config = dict(
    crop_scale_min=1,
    loss='mse',
    encoder_activation='geglu',
    encoder_fused_qkv=False,
    encoder_parallel_block=False,
    encoder_inner_norm=False,
    encoder_patch_size=[4, 4],
    encoder_layers=6,
    optimizer='muon',
    muon_scale='match_rms_adamw',
    orthogonalizer='newton_schulz_5',
    adamw_lr_other_params=0.00073,
    epochs=18.1,
    final_lr_fraction=0.01,
)
Rows from block 1 of the decoder, named by matrix and row number. Rows with one number belong to one attention dimension. Each number is 50 + 10 x the weight over its row's rms, rounded and kept within 0 to 99. All counts start at 0. After the name is the row's rms in percent of the matrix's.
# q: attention query (decoder.1.attn.q.weight, 128x128), inputs 0-127
# k: attention key (decoder.1.attn.k.weight, 128x128), inputs 0-127
q.45 129:54 55 69 73 50 44 48 32 41 52 67 47 46 62 42 69 46 37 54 44 33 36 45 51 33 57 58 38 47 49 60 49 48 58 55 68 58 65 44 46 55 36 57 68 55 45 47 47 47 63 62 45 51 48 50 40 51 48 52 42 35 60 49 40 84 52 45 44 54 45 37 51 38 54 34 42 62 61 33 65 51 66 58 59 48 39 45 41 67 50 60 58 57 39 48 54 52 61 68 41 44 53 50 49 58 44 41 51 43 73 47 46 52 50 55 61 48 35 39 44 39 49 40 53 66 40 58 62
q.46 124:49 31 53 41 51 44 40 53 64 36 44 68 48 54 62 58 24 55 34 33 65 52 49 58 51 51 33 47 57 56 49 46 71 58 50 51 36 40 48 29 51 52 48 22 55 42 43 56 49 47 39 69 50 51 51 55 32 44 48 77 43 61 55 63 29 30 40 24 46 54 37 51 52 51 62 43 51 53 48 62 60 47 48 50 51 46 51 63 52 41 50 46 35 50 57 48 49 62 54 55 51 44 41 52 46 55 56 46 51 55 55 61 48 45 49 50 59 70 60 42 41 50 54 65 75 49 55 56
q.47 121:52 35 65 71 51 46 52 53 40 43 47 41 55 42 32 37 28 53 45 46 58 38 49 48 44 58 31 55 46 47 49 60 45 35 46 34 47 60 44 71 47 60 51 56 61 60 53 55 60 43 49 30 53 62 47 63 44 47 64 54 53 37 42 58 68 50 43 70 49 57 42 37 36 41 59 50 38 40 44 40 62 52 47 49 54 33 45 57 53 40 57 48 61 39 51 37 57 52 59 51 76 51 44 55 41 45 36 56 70 59 41 49 51 50 38 46 49 86 56 56 39 50 45 63 38 47 43 51
q.48 108:38 63 44 42 43 45 33 65 50 49 37 47 56 48 41 53 49 60 62 66 61 42 54 64 51 45 39 45 58 65 55 60 67 54 21 48 48 58 54 36 40 42 45 37 52 51 64 48 37 59 42 27 57 62 45 70 49 65 60 46 49 63 50 43 59 37 34 42 62 44 50 57 52 50 47 62 57 63 39 39 49 54 59 50 48 46 53 60 61 42 39 62 58 51 60 47 36 30 49 43 52 33 40 57 44 57 63 68 31 46 49 66 52 67 37 43 42 46 61 55 50 44 30 41 68 46 46 53
q.49 116:83 25 47 51 62 50 64 62 56 45 44 41 48 61 60 52 71 50 51 46 66 51 48 34 51 49 46 66 59 44 41 50 52 56 48 39 41 45 57 61 63 50 46 36 44 57 43 56 31 42 36 50 49 69 61 55 52 53 54 48 45 50 62 51 51 62 49 39 74 43 55 49 66 47 41 54 69 27 62 65 42 52 46 49 60 36 46 38 53 51 18 52 62 44 51 43 40 52 49 51 55 41 69 57 52 41 42 47 49 50 42 50 34 39 57 49 47 35 38 54 43 61 42 56 51 58 54 62
q.50 111:47 41 61 57 64 51 42 48 61 42 50 58 46 59 48 44 48 53 56 44 53 56 59 31 59 46 54 50 33 56 55 56 51 31 49 55 55 52 54 39 32 52 62 55 42 55 28 59 52 47 45 62 50 71 54 45 63 44 35 55 51 45 55 42 63 49 45 64 75 58 60 55 49 47 48 52 67 40 59 38 51 72 41 45 53 35 41 59 44 58 52 61 39 28 50 48 52 64 53 60 39 62 54 44 37 57 43 69 48 45 55 50 29 56 53 68 49 28 40 69 52 38 62 31 33 60 37 57
q.51 112:55 56 46 41 51 48 46 41 53 44 62 44 44 44 56 35 44 49 55 59 37 32 59 47 58 41 68 49 79 40 64 47 33 58 51 48 41 52 57 34 50 70 37 55 46 59 50 66 46 45 56 65 67 51 40 38 43 60 49 46 51 50 53 31 49 54 32 44 52 29 69 62 63 55 32 59 55 57 40 50 55 39 50 42 49 29 62 45 37 42 45 50 38 52 60 45 43 69 72 44 45 27 47 47 53 46 64 43 53 52 54 54 50 57 79 47 60 58 60 55 51 45 49 52 50 59 50 53
q.52 125:57 37 57 56 57 68 47 50 50 42 51 17 44 49 43 49 60 58 54 47 43 52 50 42 50 34 38 65 60 38 47 60 59 64 65 49 61 49 63 46 42 48 52 47 49 70 43 49 44 60 59 39 52 38 55 69 33 37 54 61 52 49 49 51 52 55 48 21 40 46 21 46 54 52 43 67 61 50 66 52 46 51 45 51 56 45 50 25 53 46 36 51 57 40 51 47 58 53 61 57 53 51 65 52 36 50 58 54 55 35 43 66 60 52 42 56 35 53 51 51 51 45 26 59 26 48 42 51
q.53 129:21 45 58 47 54 45 43 51 50 46 47 59 53 59 50 54 65 51 53 46 63 61 57 45 64 41 54 68 52 41 51 46 44 46 71 65 47 46 32 51 58 40 30 36 54 30 49 58 58 46 73 55 64 52 49 45 48 49 52 42 55 59 42 55 69 42 57 38 25 43 61 45 56 58 48 51 44 44 41 32 50 45 34 46 64 41 48 48 53 42 54 38 30 58 51 59 59 61 42 67 63 57 50 47 61 41 46 36 26 53 50 67 50 50 53 53 35 54 44 52 64 54 50 39 69 52 59 37
q.54 113:72 67 50 67 46 53 59 60 48 42 67 40 62 37 51 28 64 53 25 64 67 47 57 39 51 40 65 52 50 61 59 61 46 42 51 57 44 55 47 60 48 41 30 50 62 51 52 49 63 46 38 34 53 49 37 38 48 51 61 38 63 38 40 56 38 48 49 53 33 48 65 41 50 39 53 53 32 53 62 54 56 54 32 57 66 50 54 46 53 40 50 58 50 64 40 41 56 48 67 53 55 48 50 52 45 47 57 61 55 47 32 50 41 64 44 60 54 42 59 70 37 33 53 71 56 61 51 51
q.55 114:47 63 49 57 43 49 46 51 47 77 52 58 43 35 32 53 48 61 58 32 44 45 51 38 58 42 48 66 49 56 41 70 37 50 32 50 54 45 46 67 63 70 58 64 49 62 62 47 55 31 45 52 34 54 29 46 54 65 33 56 57 55 43 56 54 32 56 23 53 43 46 53 56 60 62 37 63 59 64 58 65 52 61 47 53 40 70 50 50 51 48 48 47 53 53 30 43 50 55 62 48 44 58 32 46 42 51 34 59 47 58 45 34 50 53 40 42 44 34 48 52 49 41 39 51 56 61 53
q.56 118:62 58 44 52 59 70 52 36 49 40 36 44 49 45 39 62 56 55 57 59 53 32 48 54 60 62 39 43 34 68 34 35 60 47 48 49 45 56 39 62 62 42 41 50 40 60 70 67 51 62 42 51 48 43 74 43 48 47 63 56 61 54 50 48 67 37 57 53 56 40 49 63 34 52 58 43 35 73 40 57 57 46 68 38 45 43 52 63 47 50 58 47 56 52 50 62 29 68 50 40 65 57 39 38 52 37 49 35 51 47 55 54 53 38 57 46 64 56 43 70 37 45 48 50 35 46 46 48
q.57 119:57 57 60 65 58 59 59 67 62 61 47 48 50 53 50 44 57 36 51 48 55 55 56 56 45 44 55 57 39 44 35 57 41 40 45 60 48 44 52 35 54 44 56 41 48 51 70 60 62 45 37 35 47 40 63 46 54 45 69 59 47 56 51 36 44 23 53 48 53 60 42 45 56 47 46 42 37 53 60 71 42 60 38 52 52 48 67 56 63 25 34 54 57 44 60 41 49 48 24 53 59 53 45 37 50 64 53 67 49 50 77 39 37 41 30 44 45 49 48 48 49 47 55 77 51 61 54 48
q.58 118:75 36 45 50 64 61 47 49 42 47 52 47 64 60 55 50 59 58 40 54 65 46 67 52 58 38 45 68 31 45 53 43 38 49 50 33 47 38 46 56 51 46 49 44 64 35 61 59 41 53 54 61 41 41 78 48 49 54 66 65 33 56 54 48 46 63 50 54 72 45 59 52 53 48 52 52 64 47 35 54 38 34 27 51 49 45 58 58 51 35 37 60 50 69 44 53 62 50 51 57 56 50 56 53 62 44 36 38 47 65 44 46 66 39 41 38 55 49 54 51 49 75 47 33 40 39 57 54
q.59 112:66 47 36 50 51 52 60 54 43 65 52 60 57 56 49 45 54 34 55 57 53 44 53 35 53 28 62 48 35 77 48 60 44 69 36 49 59 51 68 44 67 35 41 61 59 65 28 41 49 54 39 55 56 47 43 47 25 73 56 48 37 22 45 64 58 59 51 54 44 52 53 52 58 41 40 59 63 47 45 48 63 62 67 36 41 57 49 64 46 35 60 50 45 61 46 60 48 61 56 44 45 47 49 50 41 53 44 51 48 33 58 48 52 41 47 45 44 55 47 48 43 36 46 54 44 37 51 34
q.60 108:24 61 39 32 51 31 52 54 45 63 53 65 50 59 49 31 52 64 46 62 73 37 38 57 42 51 23 41 44 47 52 55 58 52 57 51 48 55 57 44 51 41 51 65 43 36 53 44 64 34 58 40 67 40 55 62 52 56 58 50 49 55 35 44 56 54 46 35 52 46 59 46 58 52 60 67 44 45 54 48 59 51 59 23 48 36 65 62 50 36 60 44 60 38 48 60 56 60 54 55 45 46 48 65 54 53 39 46 38 55 48 43 67 54 53 37 52 40 38 33 59 51 65 46 40 52 55 68
q.61 121:59 57 41 56 39 55 48 44 82 58 58 55 59 44 49 45 49 46 32 56 49 56 58 41 55 52 60 40 36 51 49 56 49 56 56 47 60 46 50 66 40 30 43 59 73 44 48 66 60 53 38 53 55 34 40 65 39 52 55 43 45 39 50 43 56 39 49 38 50 50 56 43 53 80 38 33 47 53 49 58 38 55 58 45 53 51 55 34 50 46 66 70 54 62 61 37 55 69 48 39 66 51 49 40 55 47 42 49 70 36 44 56 53 36 45 32 30 61 46 41 55 50 40 65 57 42 55 60
q.62 124:34 52 60 52 50 67 50 43 45 54 59 52 40 36 48 44 60 56 51 66 39 42 43 59 54 42 41 65 53 34 65 62 59 40 67 56 51 53 43 48 50 47 46 37 52 40 43 46 29 49 59 45 52 51 53 48 42 49 52 58 30 47 59 49 44 45 62 43 54 54 31 29 50 32 57 32 55 59 67 53 73 40 42 48 57 46 52 69 53 52 44 48 57 35 60 53 67 42 50 57 46 30 42 57 58 42 48 44 62 65 27 45 48 64 68 55 67 52 45 38 46 27 34 58 59 48 59 46
q.63 116:45 70 33 46 30 54 75 59 62 56 24 44 36 52 60 52 53 65 50 56 61 48 41 27 51 37 75 29 40 58 57 52 53 59 53 68 48 40 39 61 39 48 58 39 37 41 54 41 37 67 42 60 53 39 46 41 50 53 43 37 52 49 47 44 47 42 44 49 58 53 57 71 60 58 39 55 53 66 55 38 32 48 47 57 55 41 51 62 41 41 48 64 43 50 45 62 42 52 36 55 57 43 60 48 65 56 52 50 37 52 47 54 62 59 64 50 58 44 39 43 61 42 45 49 57 44 42 40
q.64 087:35 43 47 52 45 54 32 68 43 52 48 61 50 40 49 55 50 46 46 62 49 34 51 53 60 56 40 47 43 57 41 52 53 43 53 51 61 60 40 56 53 34 47 61 24 37 53 45 48 51 79 52 52 41 48 49 56 41 48 47 52 34 44 42 49 42 70 51 69 60 55 36 56 49 54 57 70 61 52 49 56 39 47 68 51 54 67 54 59 58 45 64 24 45 59 50 63 27 60 68 67 55 56 58 49 52 44 77 46 56 49 44 57 60 60 50 40 52 44 52 38 64 28 38 48 56 48 55
q.65 089:29 51 56 68 70 50 34 48 44 50 57 40 40 38 31 57 50 53 47 50 21 47 56 50 42 38 51 42 49 57 56 54 48 34 34 57 46 58 50 54 66 42 44 60 46 55 46 57 43 73 56 45 55 62 59 47 51 49 48 48 44 53 50 72 40 61 67 41 54 62 32 28 36 45 66 69 29 61 42 54 51 54 54 37 38 55 45 43 40 54 40 46 49 58 63 34 40 40 58 51 50 48 40 53 36 50 46 31 54 46 41 53 32 58 50 53 46 51 52 50 35 46 35 67 47 51 53 43
q.66 080:59 21 58 56 65 35 53 65 38 53 52 45 39 43 43 43 54 67 54 46 65 52 38 54 72 50 43 55 39 52 49 60 60 33 47 50 54 53 49 57 53 55 40 39 48 50 55 52 57 48 40 41 44 50 64 64 36 47 46 64 52 58 55 56 52 64 45 55 44 60 66 47 51 38 64 42 41 41 49 40 48 44 43 49 58 57 53 52 36 37 44 38 52 47 50 45 32 51 38 45 42 48 48 46 34 45 56 33 44 71 40 67 56 27 36 64 67 21 67 54 59 57 50 64 35 50 49 49
q.67 083:44 43 33 37 47 53 48 36 41 50 30 60 44 44 63 40 48 54 56 43 38 51 59 48 68 32 39 54 48 42 44 40 57 65 47 40 38 58 47 34 52 69 40 37 63 47 41 57 56 62 48 49 58 58 66 47 44 47 48 44 62 70 37 43 47 44 54 55 62 64 60 43 46 84 45 48 47 57 32 45 50 52 65 53 51 48 48 37 40 41 59 52 39 87 55 44 41 63 49 55 49 51 49 47 51 48 63 51 67 58 42 46 42 43 51 46 57 54 59 34 68 47 44 39 49 58 37 41
q.68 090:46 59 54 36 55 53 72 56 41 62 54 68 57 56 57 50 32 34 60 49 50 61 58 38 46 48 68 58 65 35 49 56 38 34 58 40 48 66 55 48 37 60 66 60 49 52 52 38 46 49 51 45 49 34 53 59 43 25 44 52 46 56 47 61 51 51 46 51 67 51 54 34 68 63 36 42 55 51 65 40 40 41 41 47 56 48 59 47 53 41 43 58 41 46 39 62 52 60 48 30 43 44 54 45 33 45 37 50 61 48 62 70 61 52 64 51 30 39 50 42 45 50 75 46 53 37 58 62
q.69 081:49 46 46 31 38 39 37 57 51 67 50 60 38 42 45 50 48 60 54 48 49 59 58 55 50 33 71 31 65 45 62 45 56 65 55 50 43 50 41 52 55 58 65 57 47 67 58 69 42 47 40 75 43 59 42 48 38 56 51 41 62 70 40 29 39 56 59 48 40 41 47 35 46 42 47 40 59 48 39 51 41 42 42 52 56 63 38 53 55 51 74 54 55 48 61 61 44 42 55 66 70 63 60 70 42 45 43 51 50 58 54 57 62 50 41 70 63 44 47 32 53 41 47 50 46 62 51 53
q.70 075:50 53 57 42 49 49 47 41 45 52 41 55 34 23 49 63 61 50 34 50 57 71 58 64 44 39 53 51 68 57 46 50 49 56 58 52 64 52 37 67 50 40 40 54 48 51 49 50 56 58 50 72 56 38 52 49 48 52 41 53 50 49 56 68 49 52 46 47 47 58 48 53 66 56 60 29 38 60 31 42 17 70 39 40 56 67 48 52 63 49 48 40 63 48 56 51 64 59 40 19 44 64 41 49 63 52 44 44 61 55 44 68 58 48 56 43 61 41 35 46 51 61 46 58 47 49 49 53
q.71 073:29 40 55 48 23 47 59 54 54 47 56 54 43 49 60 48 61 63 42 65 50 50 52 52 57 46 60 62 40 41 43 41 56 53 54 56 73 60 51 44 52 32 60 61 67 45 44 26 48 35 60 37 61 46 63 63 49 57 47 34 47 47 58 45 30 43 59 47 47 58 62 43 53 72 56 47 50 45 51 64 46 74 37 45 55 45 40 45 50 34 59 44 49 54 44 61 52 35 60 54 47 45 48 43 38 60 38 39 36 37 38 44 67 42 55 40 38 47 45 31 53 32 54 33 50 49 43 45
k.45 125:60 59 64 64 44 42 48 61 30 44 59 40 60 40 72 35 52 40 58 54 46 50 58 42 32 47 64 44 61 54 76 51 48 58 53 70 58 61 62 48 41 54 38 64 48 36 52 29 49 56 65 40 48 47 47 36 55 45 42 30 37 44 46 46 66 45 50 40 33 44 44 49 54 60 44 56 62 44 37 58 48 42 58 45 43 41 52 50 70 61 51 48 66 48 54 46 46 61 49 61 36 34 39 57 63 48 52 52 33 34 64 55 50 46 55 54 64 39 36 35 33 39 45 58 57 54 55 52
k.46 132:50 17 50 45 41 59 47 46 61 52 53 58 48 48 48 58 46 52 65 65 60 47 52 58 52 61 62 24 62 57 56 45 63 47 38 50 46 23 57 52 45 42 38 41 63 38 53 53 47 55 34 39 65 46 47 56 48 39 32 44 36 56 52 51 49 30 48 58 47 40 62 52 47 49 56 43 46 55 46 56 55 49 60 64 46 49 70 48 50 32 57 54 51 42 65 56 62 48 55 48 57 46 46 55 61 49 35 46 45 45 31 53 53 46 69 33 42 65 80 45 63 50 51 41 49 23 52 40
k.47 119:75 41 59 55 66 34 47 50 53 57 59 36 66 29 57 43 32 54 41 52 54 38 47 53 43 38 45 72 51 54 36 49 58 50 41 32 33 48 44 39 45 53 45 60 54 47 57 32 41 37 47 47 43 63 52 44 57 39 58 65 51 39 68 49 74 55 53 71 50 55 74 50 39 49 61 53 51 41 38 53 42 54 51 58 55 39 55 55 41 51 37 50 37 42 51 50 51 56 42 64 61 50 50 70 54 61 57 60 63 48 63 58 68 56 57 45 43 62 70 57 44 50 47 38 40 54 60 47
k.48 110:64 60 38 67 52 57 45 56 52 48 43 21 45 48 44 45 60 57 54 55 63 51 39 64 38 44 55 33 64 62 72 59 59 56 39 36 53 51 35 34 50 54 53 43 58 60 43 36 51 46 48 52 47 55 61 48 55 57 53 50 54 51 37 45 50 42 43 49 36 59 46 40 44 56 57 38 36 65 39 36 50 43 54 39 47 47 61 78 64 33 33 51 53 58 80 46 47 21 61 42 53 45 45 60 53 64 58 58 46 50 38 59 57 51 51 46 39 50 51 48 52 39 41 37 63 51 48 58
k.49 113:54 43 26 66 57 46 72 52 57 34 53 45 28 52 55 48 52 64 60 49 47 45 43 30 41 52 45 52 47 50 48 68 61 45 53 43 32 47 63 71 46 53 68 53 53 51 70 57 52 58 40 42 48 55 35 62 51 49 22 56 37 42 66 59 38 55 47 49 64 60 58 46 42 38 51 52 62 51 57 64 41 63 56 44 59 34 48 32 46 42 51 58 47 54 50 46 50 42 47 53 67 55 56 49 42 35 53 26 52 44 38 56 50 43 46 51 62 60 61 50 28 49 33 45 60 55 51 54
k.50 106:47 39 47 63 64 39 46 35 54 48 59 57 45 57 72 56 64 58 59 57 47 55 44 47 32 47 67 39 32 44 60 67 53 32 60 44 45 48 53 45 55 56 63 61 33 48 43 67 65 34 56 45 75 52 35 30 54 55 52 58 70 34 46 53 46 70 43 69 57 66 43 45 54 43 53 41 56 39 75 61 53 40 52 31 46 45 41 55 49 45 52 51 45 50 41 41 52 60 50 56 44 56 62 51 56 60 59 62 32 51 55 57 32 48 53 46 42 47 59 50 48 40 53 43 50 40 40 49
k.51 117:49 52 42 54 50 52 53 56 60 30 57 39 57 52 57 57 42 43 47 56 47 57 62 56 56 51 43 37 59 57 50 50 34 44 49 62 50 59 34 63 48 73 57 54 26 39 39 75 45 57 57 68 54 49 54 60 35 54 45 53 42 40 50 63 66 47 54 25 41 49 60 59 64 48 49 48 64 54 59 43 56 51 42 33 53 35 57 49 43 46 62 40 57 54 50 22 43 69 72 57 56 57 34 44 63 41 64 43 57 51 32 47 50 56 59 53 46 58 39 54 56 34 40 61 59 60 45 45
k.52 127:68 29 52 61 67 44 56 62 45 52 55 43 46 53 62 51 37 47 45 41 46 49 47 64 33 68 50 62 63 45 47 63 57 54 45 54 40 49 54 58 55 69 66 41 49 64 58 42 60 38 35 39 43 37 49 80 50 51 43 41 47 35 55 39 42 51 54 46 50 59 29 43 43 49 46 38 53 43 63 45 49 54 58 55 39 45 52 54 38 52 48 42 49 37 58 46 47 49 64 51 30 42 64 43 40 30 59 58 59 42 41 38 67 62 66 58 47 47 46 51 59 38 33 46 30 47 69 47
k.53 122:44 33 36 54 57 56 43 48 37 34 54 52 34 62 53 48 48 41 44 41 73 40 62 47 49 33 64 68 39 46 32 50 55 39 73 60 63 50 42 55 46 47 56 41 48 44 55 57 49 48 46 58 50 48 41 30 71 69 65 47 34 66 52 53 61 55 51 39 41 32 64 47 65 59 50 54 55 38 50 36 50 66 30 44 50 56 55 61 49 60 59 46 41 58 51 43 69 59 36 36 56 47 53 42 54 54 53 44 32 42 48 50 59 61 67 61 50 50 66 45 68 55 61 46 45 57 53 53
k.54 101:49 74 58 62 59 32 64 30 45 38 50 46 67 53 47 53 38 38 24 43 73 50 46 34 63 33 51 44 46 42 37 51 45 37 37 64 47 43 44 51 60 55 41 42 54 48 49 43 63 49 48 49 43 50 55 58 35 51 57 38 48 63 69 59 39 63 43 61 66 54 63 48 41 53 40 36 32 52 51 46 50 53 39 54 51 38 44 39 34 60 51 49 41 47 48 45 55 44 46 55 56 43 60 71 54 57 67 45 62 82 48 54 47 54 42 52 60 53 54 60 48 43 44 67 47 44 45 44
k.55 114:42 60 62 52 48 50 58 49 50 65 61 53 55 36 39 59 41 58 57 48 31 44 56 50 60 48 62 47 34 53 36 57 34 31 42 23 80 51 60 42 53 49 51 56 33 52 57 45 41 46 43 45 44 52 32 35 43 50 30 42 39 59 63 72 54 51 76 34 55 47 46 37 48 46 42 56 50 38 52 58 63 52 56 50 44 40 63 58 51 42 43 55 42 65 62 29 45 54 59 49 58 41 61 39 51 42 67 56 52 46 52 52 49 66 50 38 39 50 44 47 47 49 55 49 61 60 66 56
k.56 123:60 64 69 45 44 55 39 40 41 53 45 43 48 49 36 61 41 61 39 47 46 31 44 50 41 39 55 49 45 68 49 45 42 72 41 44 47 59 60 46 67 37 69 41 52 43 55 48 37 54 58 44 56 53 61 48 56 44 55 55 32 65 55 41 51 40 39 50 60 49 46 55 58 39 60 47 50 42 54 57 34 50 47 42 57 37 61 55 69 43 28 44 32 53 56 60 23 91 48 54 56 38 47 46 46 55 50 43 70 40 60 50 39 43 55 39 57 56 56 63 45 51 51 50 56 43 45 55
k.57 120:47 51 66 59 60 49 63 66 64 38 61 63 51 36 33 57 36 38 61 35 43 52 41 50 49 44 51 49 49 50 57 46 41 34 55 48 47 57 40 47 41 47 61 29 52 56 75 60 56 48 18 44 48 38 55 43 50 60 33 41 59 65 34 41 41 29 36 56 57 51 62 53 34 46 50 50 41 53 60 73 49 58 55 57 53 39 72 63 52 49 54 49 56 53 61 51 62 40 40 59 56 48 51 48 45 62 46 56 59 52 56 40 47 37 21 52 54 56 50 54 44 61 55 56 62 47 52 55
k.58 114:56 49 35 55 34 58 50 58 52 30 53 52 40 54 55 54 49 69 53 42 64 44 64 43 33 52 47 62 26 49 39 52 43 57 47 24 30 66 45 39 38 50 43 44 68 28 59 50 44 58 38 68 39 60 68 58 59 43 35 53 34 47 59 46 54 42 53 27 57 51 64 49 62 44 49 43 53 45 42 44 33 48 47 63 51 52 36 50 44 52 37 68 57 51 36 54 54 67 44 55 47 50 53 52 39 54 38 44 43 55 46 44 70 37 52 51 63 62 51 55 30 57 54 50 43 50 55 63
k.59 109:79 45 44 44 39 46 50 54 44 51 43 52 45 46 45 48 45 41 49 63 59 52 16 38 68 53 65 46 59 57 48 39 45 59 41 51 60 54 57 57 63 35 57 45 51 63 36 50 57 46 32 55 45 44 42 43 25 47 64 59 54 27 60 58 56 50 51 59 60 55 46 42 64 42 42 41 50 55 63 57 54 46 58 40 63 46 42 43 56 64 50 50 44 60 44 51 40 59 61 36 62 46 50 46 50 47 40 29 38 59 69 38 58 55 56 46 39 54 37 70 38 32 66 54 63 56 45 55
k.60 101:42 59 43 41 42 37 35 65 55 30 53 46 50 78 54 40 50 61 30 53 54 51 46 44 51 69 43 46 45 33 44 52 52 36 63 47 65 57 57 49 42 35 61 61 57 55 43 42 48 47 50 42 42 53 55 49 40 47 70 51 62 56 59 41 69 61 36 50 53 61 50 29 62 51 54 54 41 59 48 39 55 46 55 35 48 37 71 61 62 48 40 41 34 54 59 49 55 49 51 78 64 54 56 47 44 50 53 47 56 57 38 58 67 45 56 45 30 48 57 42 46 57 63 36 48 51 50 70
k.61 111:65 56 41 49 34 48 53 54 46 56 54 50 72 28 53 41 25 41 44 50 63 53 56 51 48 55 62 43 30 47 56 34 60 62 53 47 57 57 60 47 43 53 53 56 55 56 53 45 63 31 45 69 41 21 48 54 39 56 49 30 50 47 66 41 51 36 41 44 49 48 52 58 45 70 44 62 49 49 57 50 38 54 58 46 47 47 48 46 33 59 53 57 44 65 62 47 60 45 60 49 55 48 54 48 64 48 51 33 76 56 70 45 55 40 35 34 44 48 35 64 51 66 48 60 56 53 64 58
k.62 125:43 54 63 57 61 42 31 54 49 41 59 48 46 32 56 50 51 64 64 68 65 31 39 48 53 53 51 57 41 28 50 61 74 37 63 57 47 50 45 58 49 59 50 56 41 65 49 44 34 58 45 35 54 56 58 56 48 44 44 54 38 57 51 51 42 38 60 44 42 57 68 34 63 49 46 47 58 66 62 55 60 42 51 68 45 66 54 29 43 68 49 48 52 28 72 58 63 41 51 47 42 42 55 47 64 49 40 50 50 48 50 45 49 57 78 57 55 52 51 32 52 36 59 43 43 44 48 45
k.63 116:60 76 35 44 39 67 59 45 53 55 39 56 46 80 49 46 72 51 48 63 49 51 40 43 49 54 62 30 48 40 50 47 62 49 48 45 55 56 42 40 58 61 54 33 45 70 59 44 65 52 42 44 59 60 59 30 28 58 59 39 46 59 43 61 37 48 33 42 55 43 52 57 46 62 42 56 54 54 61 49 47 43 42 37 57 38 47 46 49 55 49 64 47 57 37 56 46 49 36 42 32 60 64 39 53 59 49 37 53 61 44 38 32 55 58 56 49 43 31 35 48 46 50 36 58 58 58 53
k.64 089:54 36 71 54 52 52 44 56 47 72 41 61 54 48 41 60 36 37 45 49 48 50 52 68 57 49 27 74 59 37 55 56 47 39 47 57 59 41 65 51 49 40 43 27 52 43 56 36 45 51 77 45 36 44 54 45 44 58 53 58 45 46 53 43 52 53 50 64 41 52 50 60 39 62 41 36 45 31 59 36 60 47 56 63 51 42 47 45 63 37 42 48 55 41 50 38 55 43 45 56 48 35 36 43 42 60 52 56 43 46 33 35 35 72 42 42 49 59 32 44 60 62 47 67 48 52 39 52
k.65 094:47 54 50 61 56 60 21 59 42 40 49 39 38 44 50 46 41 36 49 46 49 65 50 41 54 49 53 55 48 42 50 49 63 38 42 64 36 63 57 56 54 63 33 59 53 67 54 60 53 60 62 40 46 54 58 58 68 49 51 54 56 54 39 72 43 60 76 58 46 50 39 35 39 44 59 43 43 33 33 47 48 47 48 36 50 78 49 51 58 53 53 47 68 61 54 42 51 59 56 60 71 46 35 53 32 42 58 37 49 51 57 34 50 51 54 39 40 47 42 66 54 41 40 59 36 65 50 53
k.66 086:57 28 46 59 57 28 49 41 51 30 65 53 48 45 45 64 57 65 42 45 56 45 44 45 66 48 48 68 50 67 28 51 45 24 53 64 53 42 62 55 50 58 68 57 47 69 63 48 39 55 62 54 52 56 67 55 55 40 52 50 57 76 40 44 56 54 53 45 45 40 55 60 54 50 76 58 51 45 41 57 43 51 37 24 42 60 49 44 51 56 45 39 47 58 55 59 48 53 54 61 50 56 58 60 40 50 40 66 50 58 57 70 56 43 46 52 43 35 52 41 59 64 57 49 37 44 46 58
k.67 091:51 53 38 41 53 48 47 47 52 60 48 44 44 56 61 42 35 48 55 54 60 53 72 49 45 41 32 60 68 47 46 27 55 40 63 42 54 47 52 48 73 53 62 44 57 66 38 50 55 64 49 63 44 66 58 49 50 44 46 46 53 68 63 40 58 55 42 53 50 38 75 45 65 62 34 45 50 57 49 53 29 60 40 44 75 44 45 36 40 52 52 49 41 67 36 47 55 35 53 48 53 51 26 54 53 34 40 56 60 53 65 33 45 40 61 50 60 46 58 38 52 53 50 47 61 52 66 38
k.68 087:43 69 56 50 48 59 66 36 34 52 60 48 61 55 59 52 52 59 48 62 53 50 44 54 24 37 70 56 42 34 51 49 47 52 43 39 53 42 71 46 38 42 54 50 48 38 50 47 47 50 75 33 63 50 39 56 35 56 56 49 44 55 39 54 54 51 49 46 33 57 59 40 70 53 54 50 56 44 78 55 59 52 39 38 43 64 64 57 40 63 60 48 54 42 44 36 66 54 58 49 44 29 58 43 49 40 37 69 54 57 53 50 62 51 55 55 52 45 50 25 46 59 51 52 61 46 63 63
k.69 083:40 50 57 44 33 52 34 60 70 54 40 53 44 65 42 54 47 71 62 47 46 66 60 37 52 39 47 48 43 49 50 64 66 65 64 60 26 60 50 40 56 44 58 52 43 40 46 40 43 69 40 50 50 56 39 48 60 59 37 47 51 50 44 41 54 51 53 56 41 39 57 26 49 54 70 48 67 42 43 48 58 45 46 61 62 58 46 48 44 67 51 39 63 47 54 59 29 45 41 65 55 55 45 64 58 55 45 55 45 57 44 51 53 81 61 44 48 32 54 39 65 52 47 59 34 59 50 53
k.70 075:59 29 42 57 49 62 53 41 40 61 52 66 48 48 54 45 60 50 24 41 35 70 53 56 32 48 73 57 57 56 45 52 47 59 60 51 54 68 40 64 51 41 60 58 63 41 48 53 50 62 52 44 53 43 45 49 67 42 55 38 29 61 42 45 46 55 58 42 45 67 59 47 43 50 43 42 65 50 33 61 44 50 55 28 45 65 35 63 50 43 65 49 54 36 53 42 48 41 53 32 47 60 51 41 52 38 53 48 48 39 60 66 52 55 59 41 42 50 51 51 80 32 53 60 48 45 45 46
k.71 081:55 33 77 41 47 54 56 53 53 46 56 44 47 51 56 34 52 52 50 45 41 69 44 55 41 38 44 72 62 41 40 31 47 55 52 43 60 31 53 62 64 44 71 68 70 44 52 47 46 39 49 41 51 53 44 47 48 57 47 28 46 59 55 55 56 61 65 53 42 60 38 51 60 64 36 36 51 50 53 54 55 64 44 50 50 46 45 44 62 42 55 62 43 42 31 64 46 38 52 56 47 60 54 35 59 49 32 39 36 42 37 52 56 29 51 38 52 30 60 61 40 47 57 45 55 36 51 59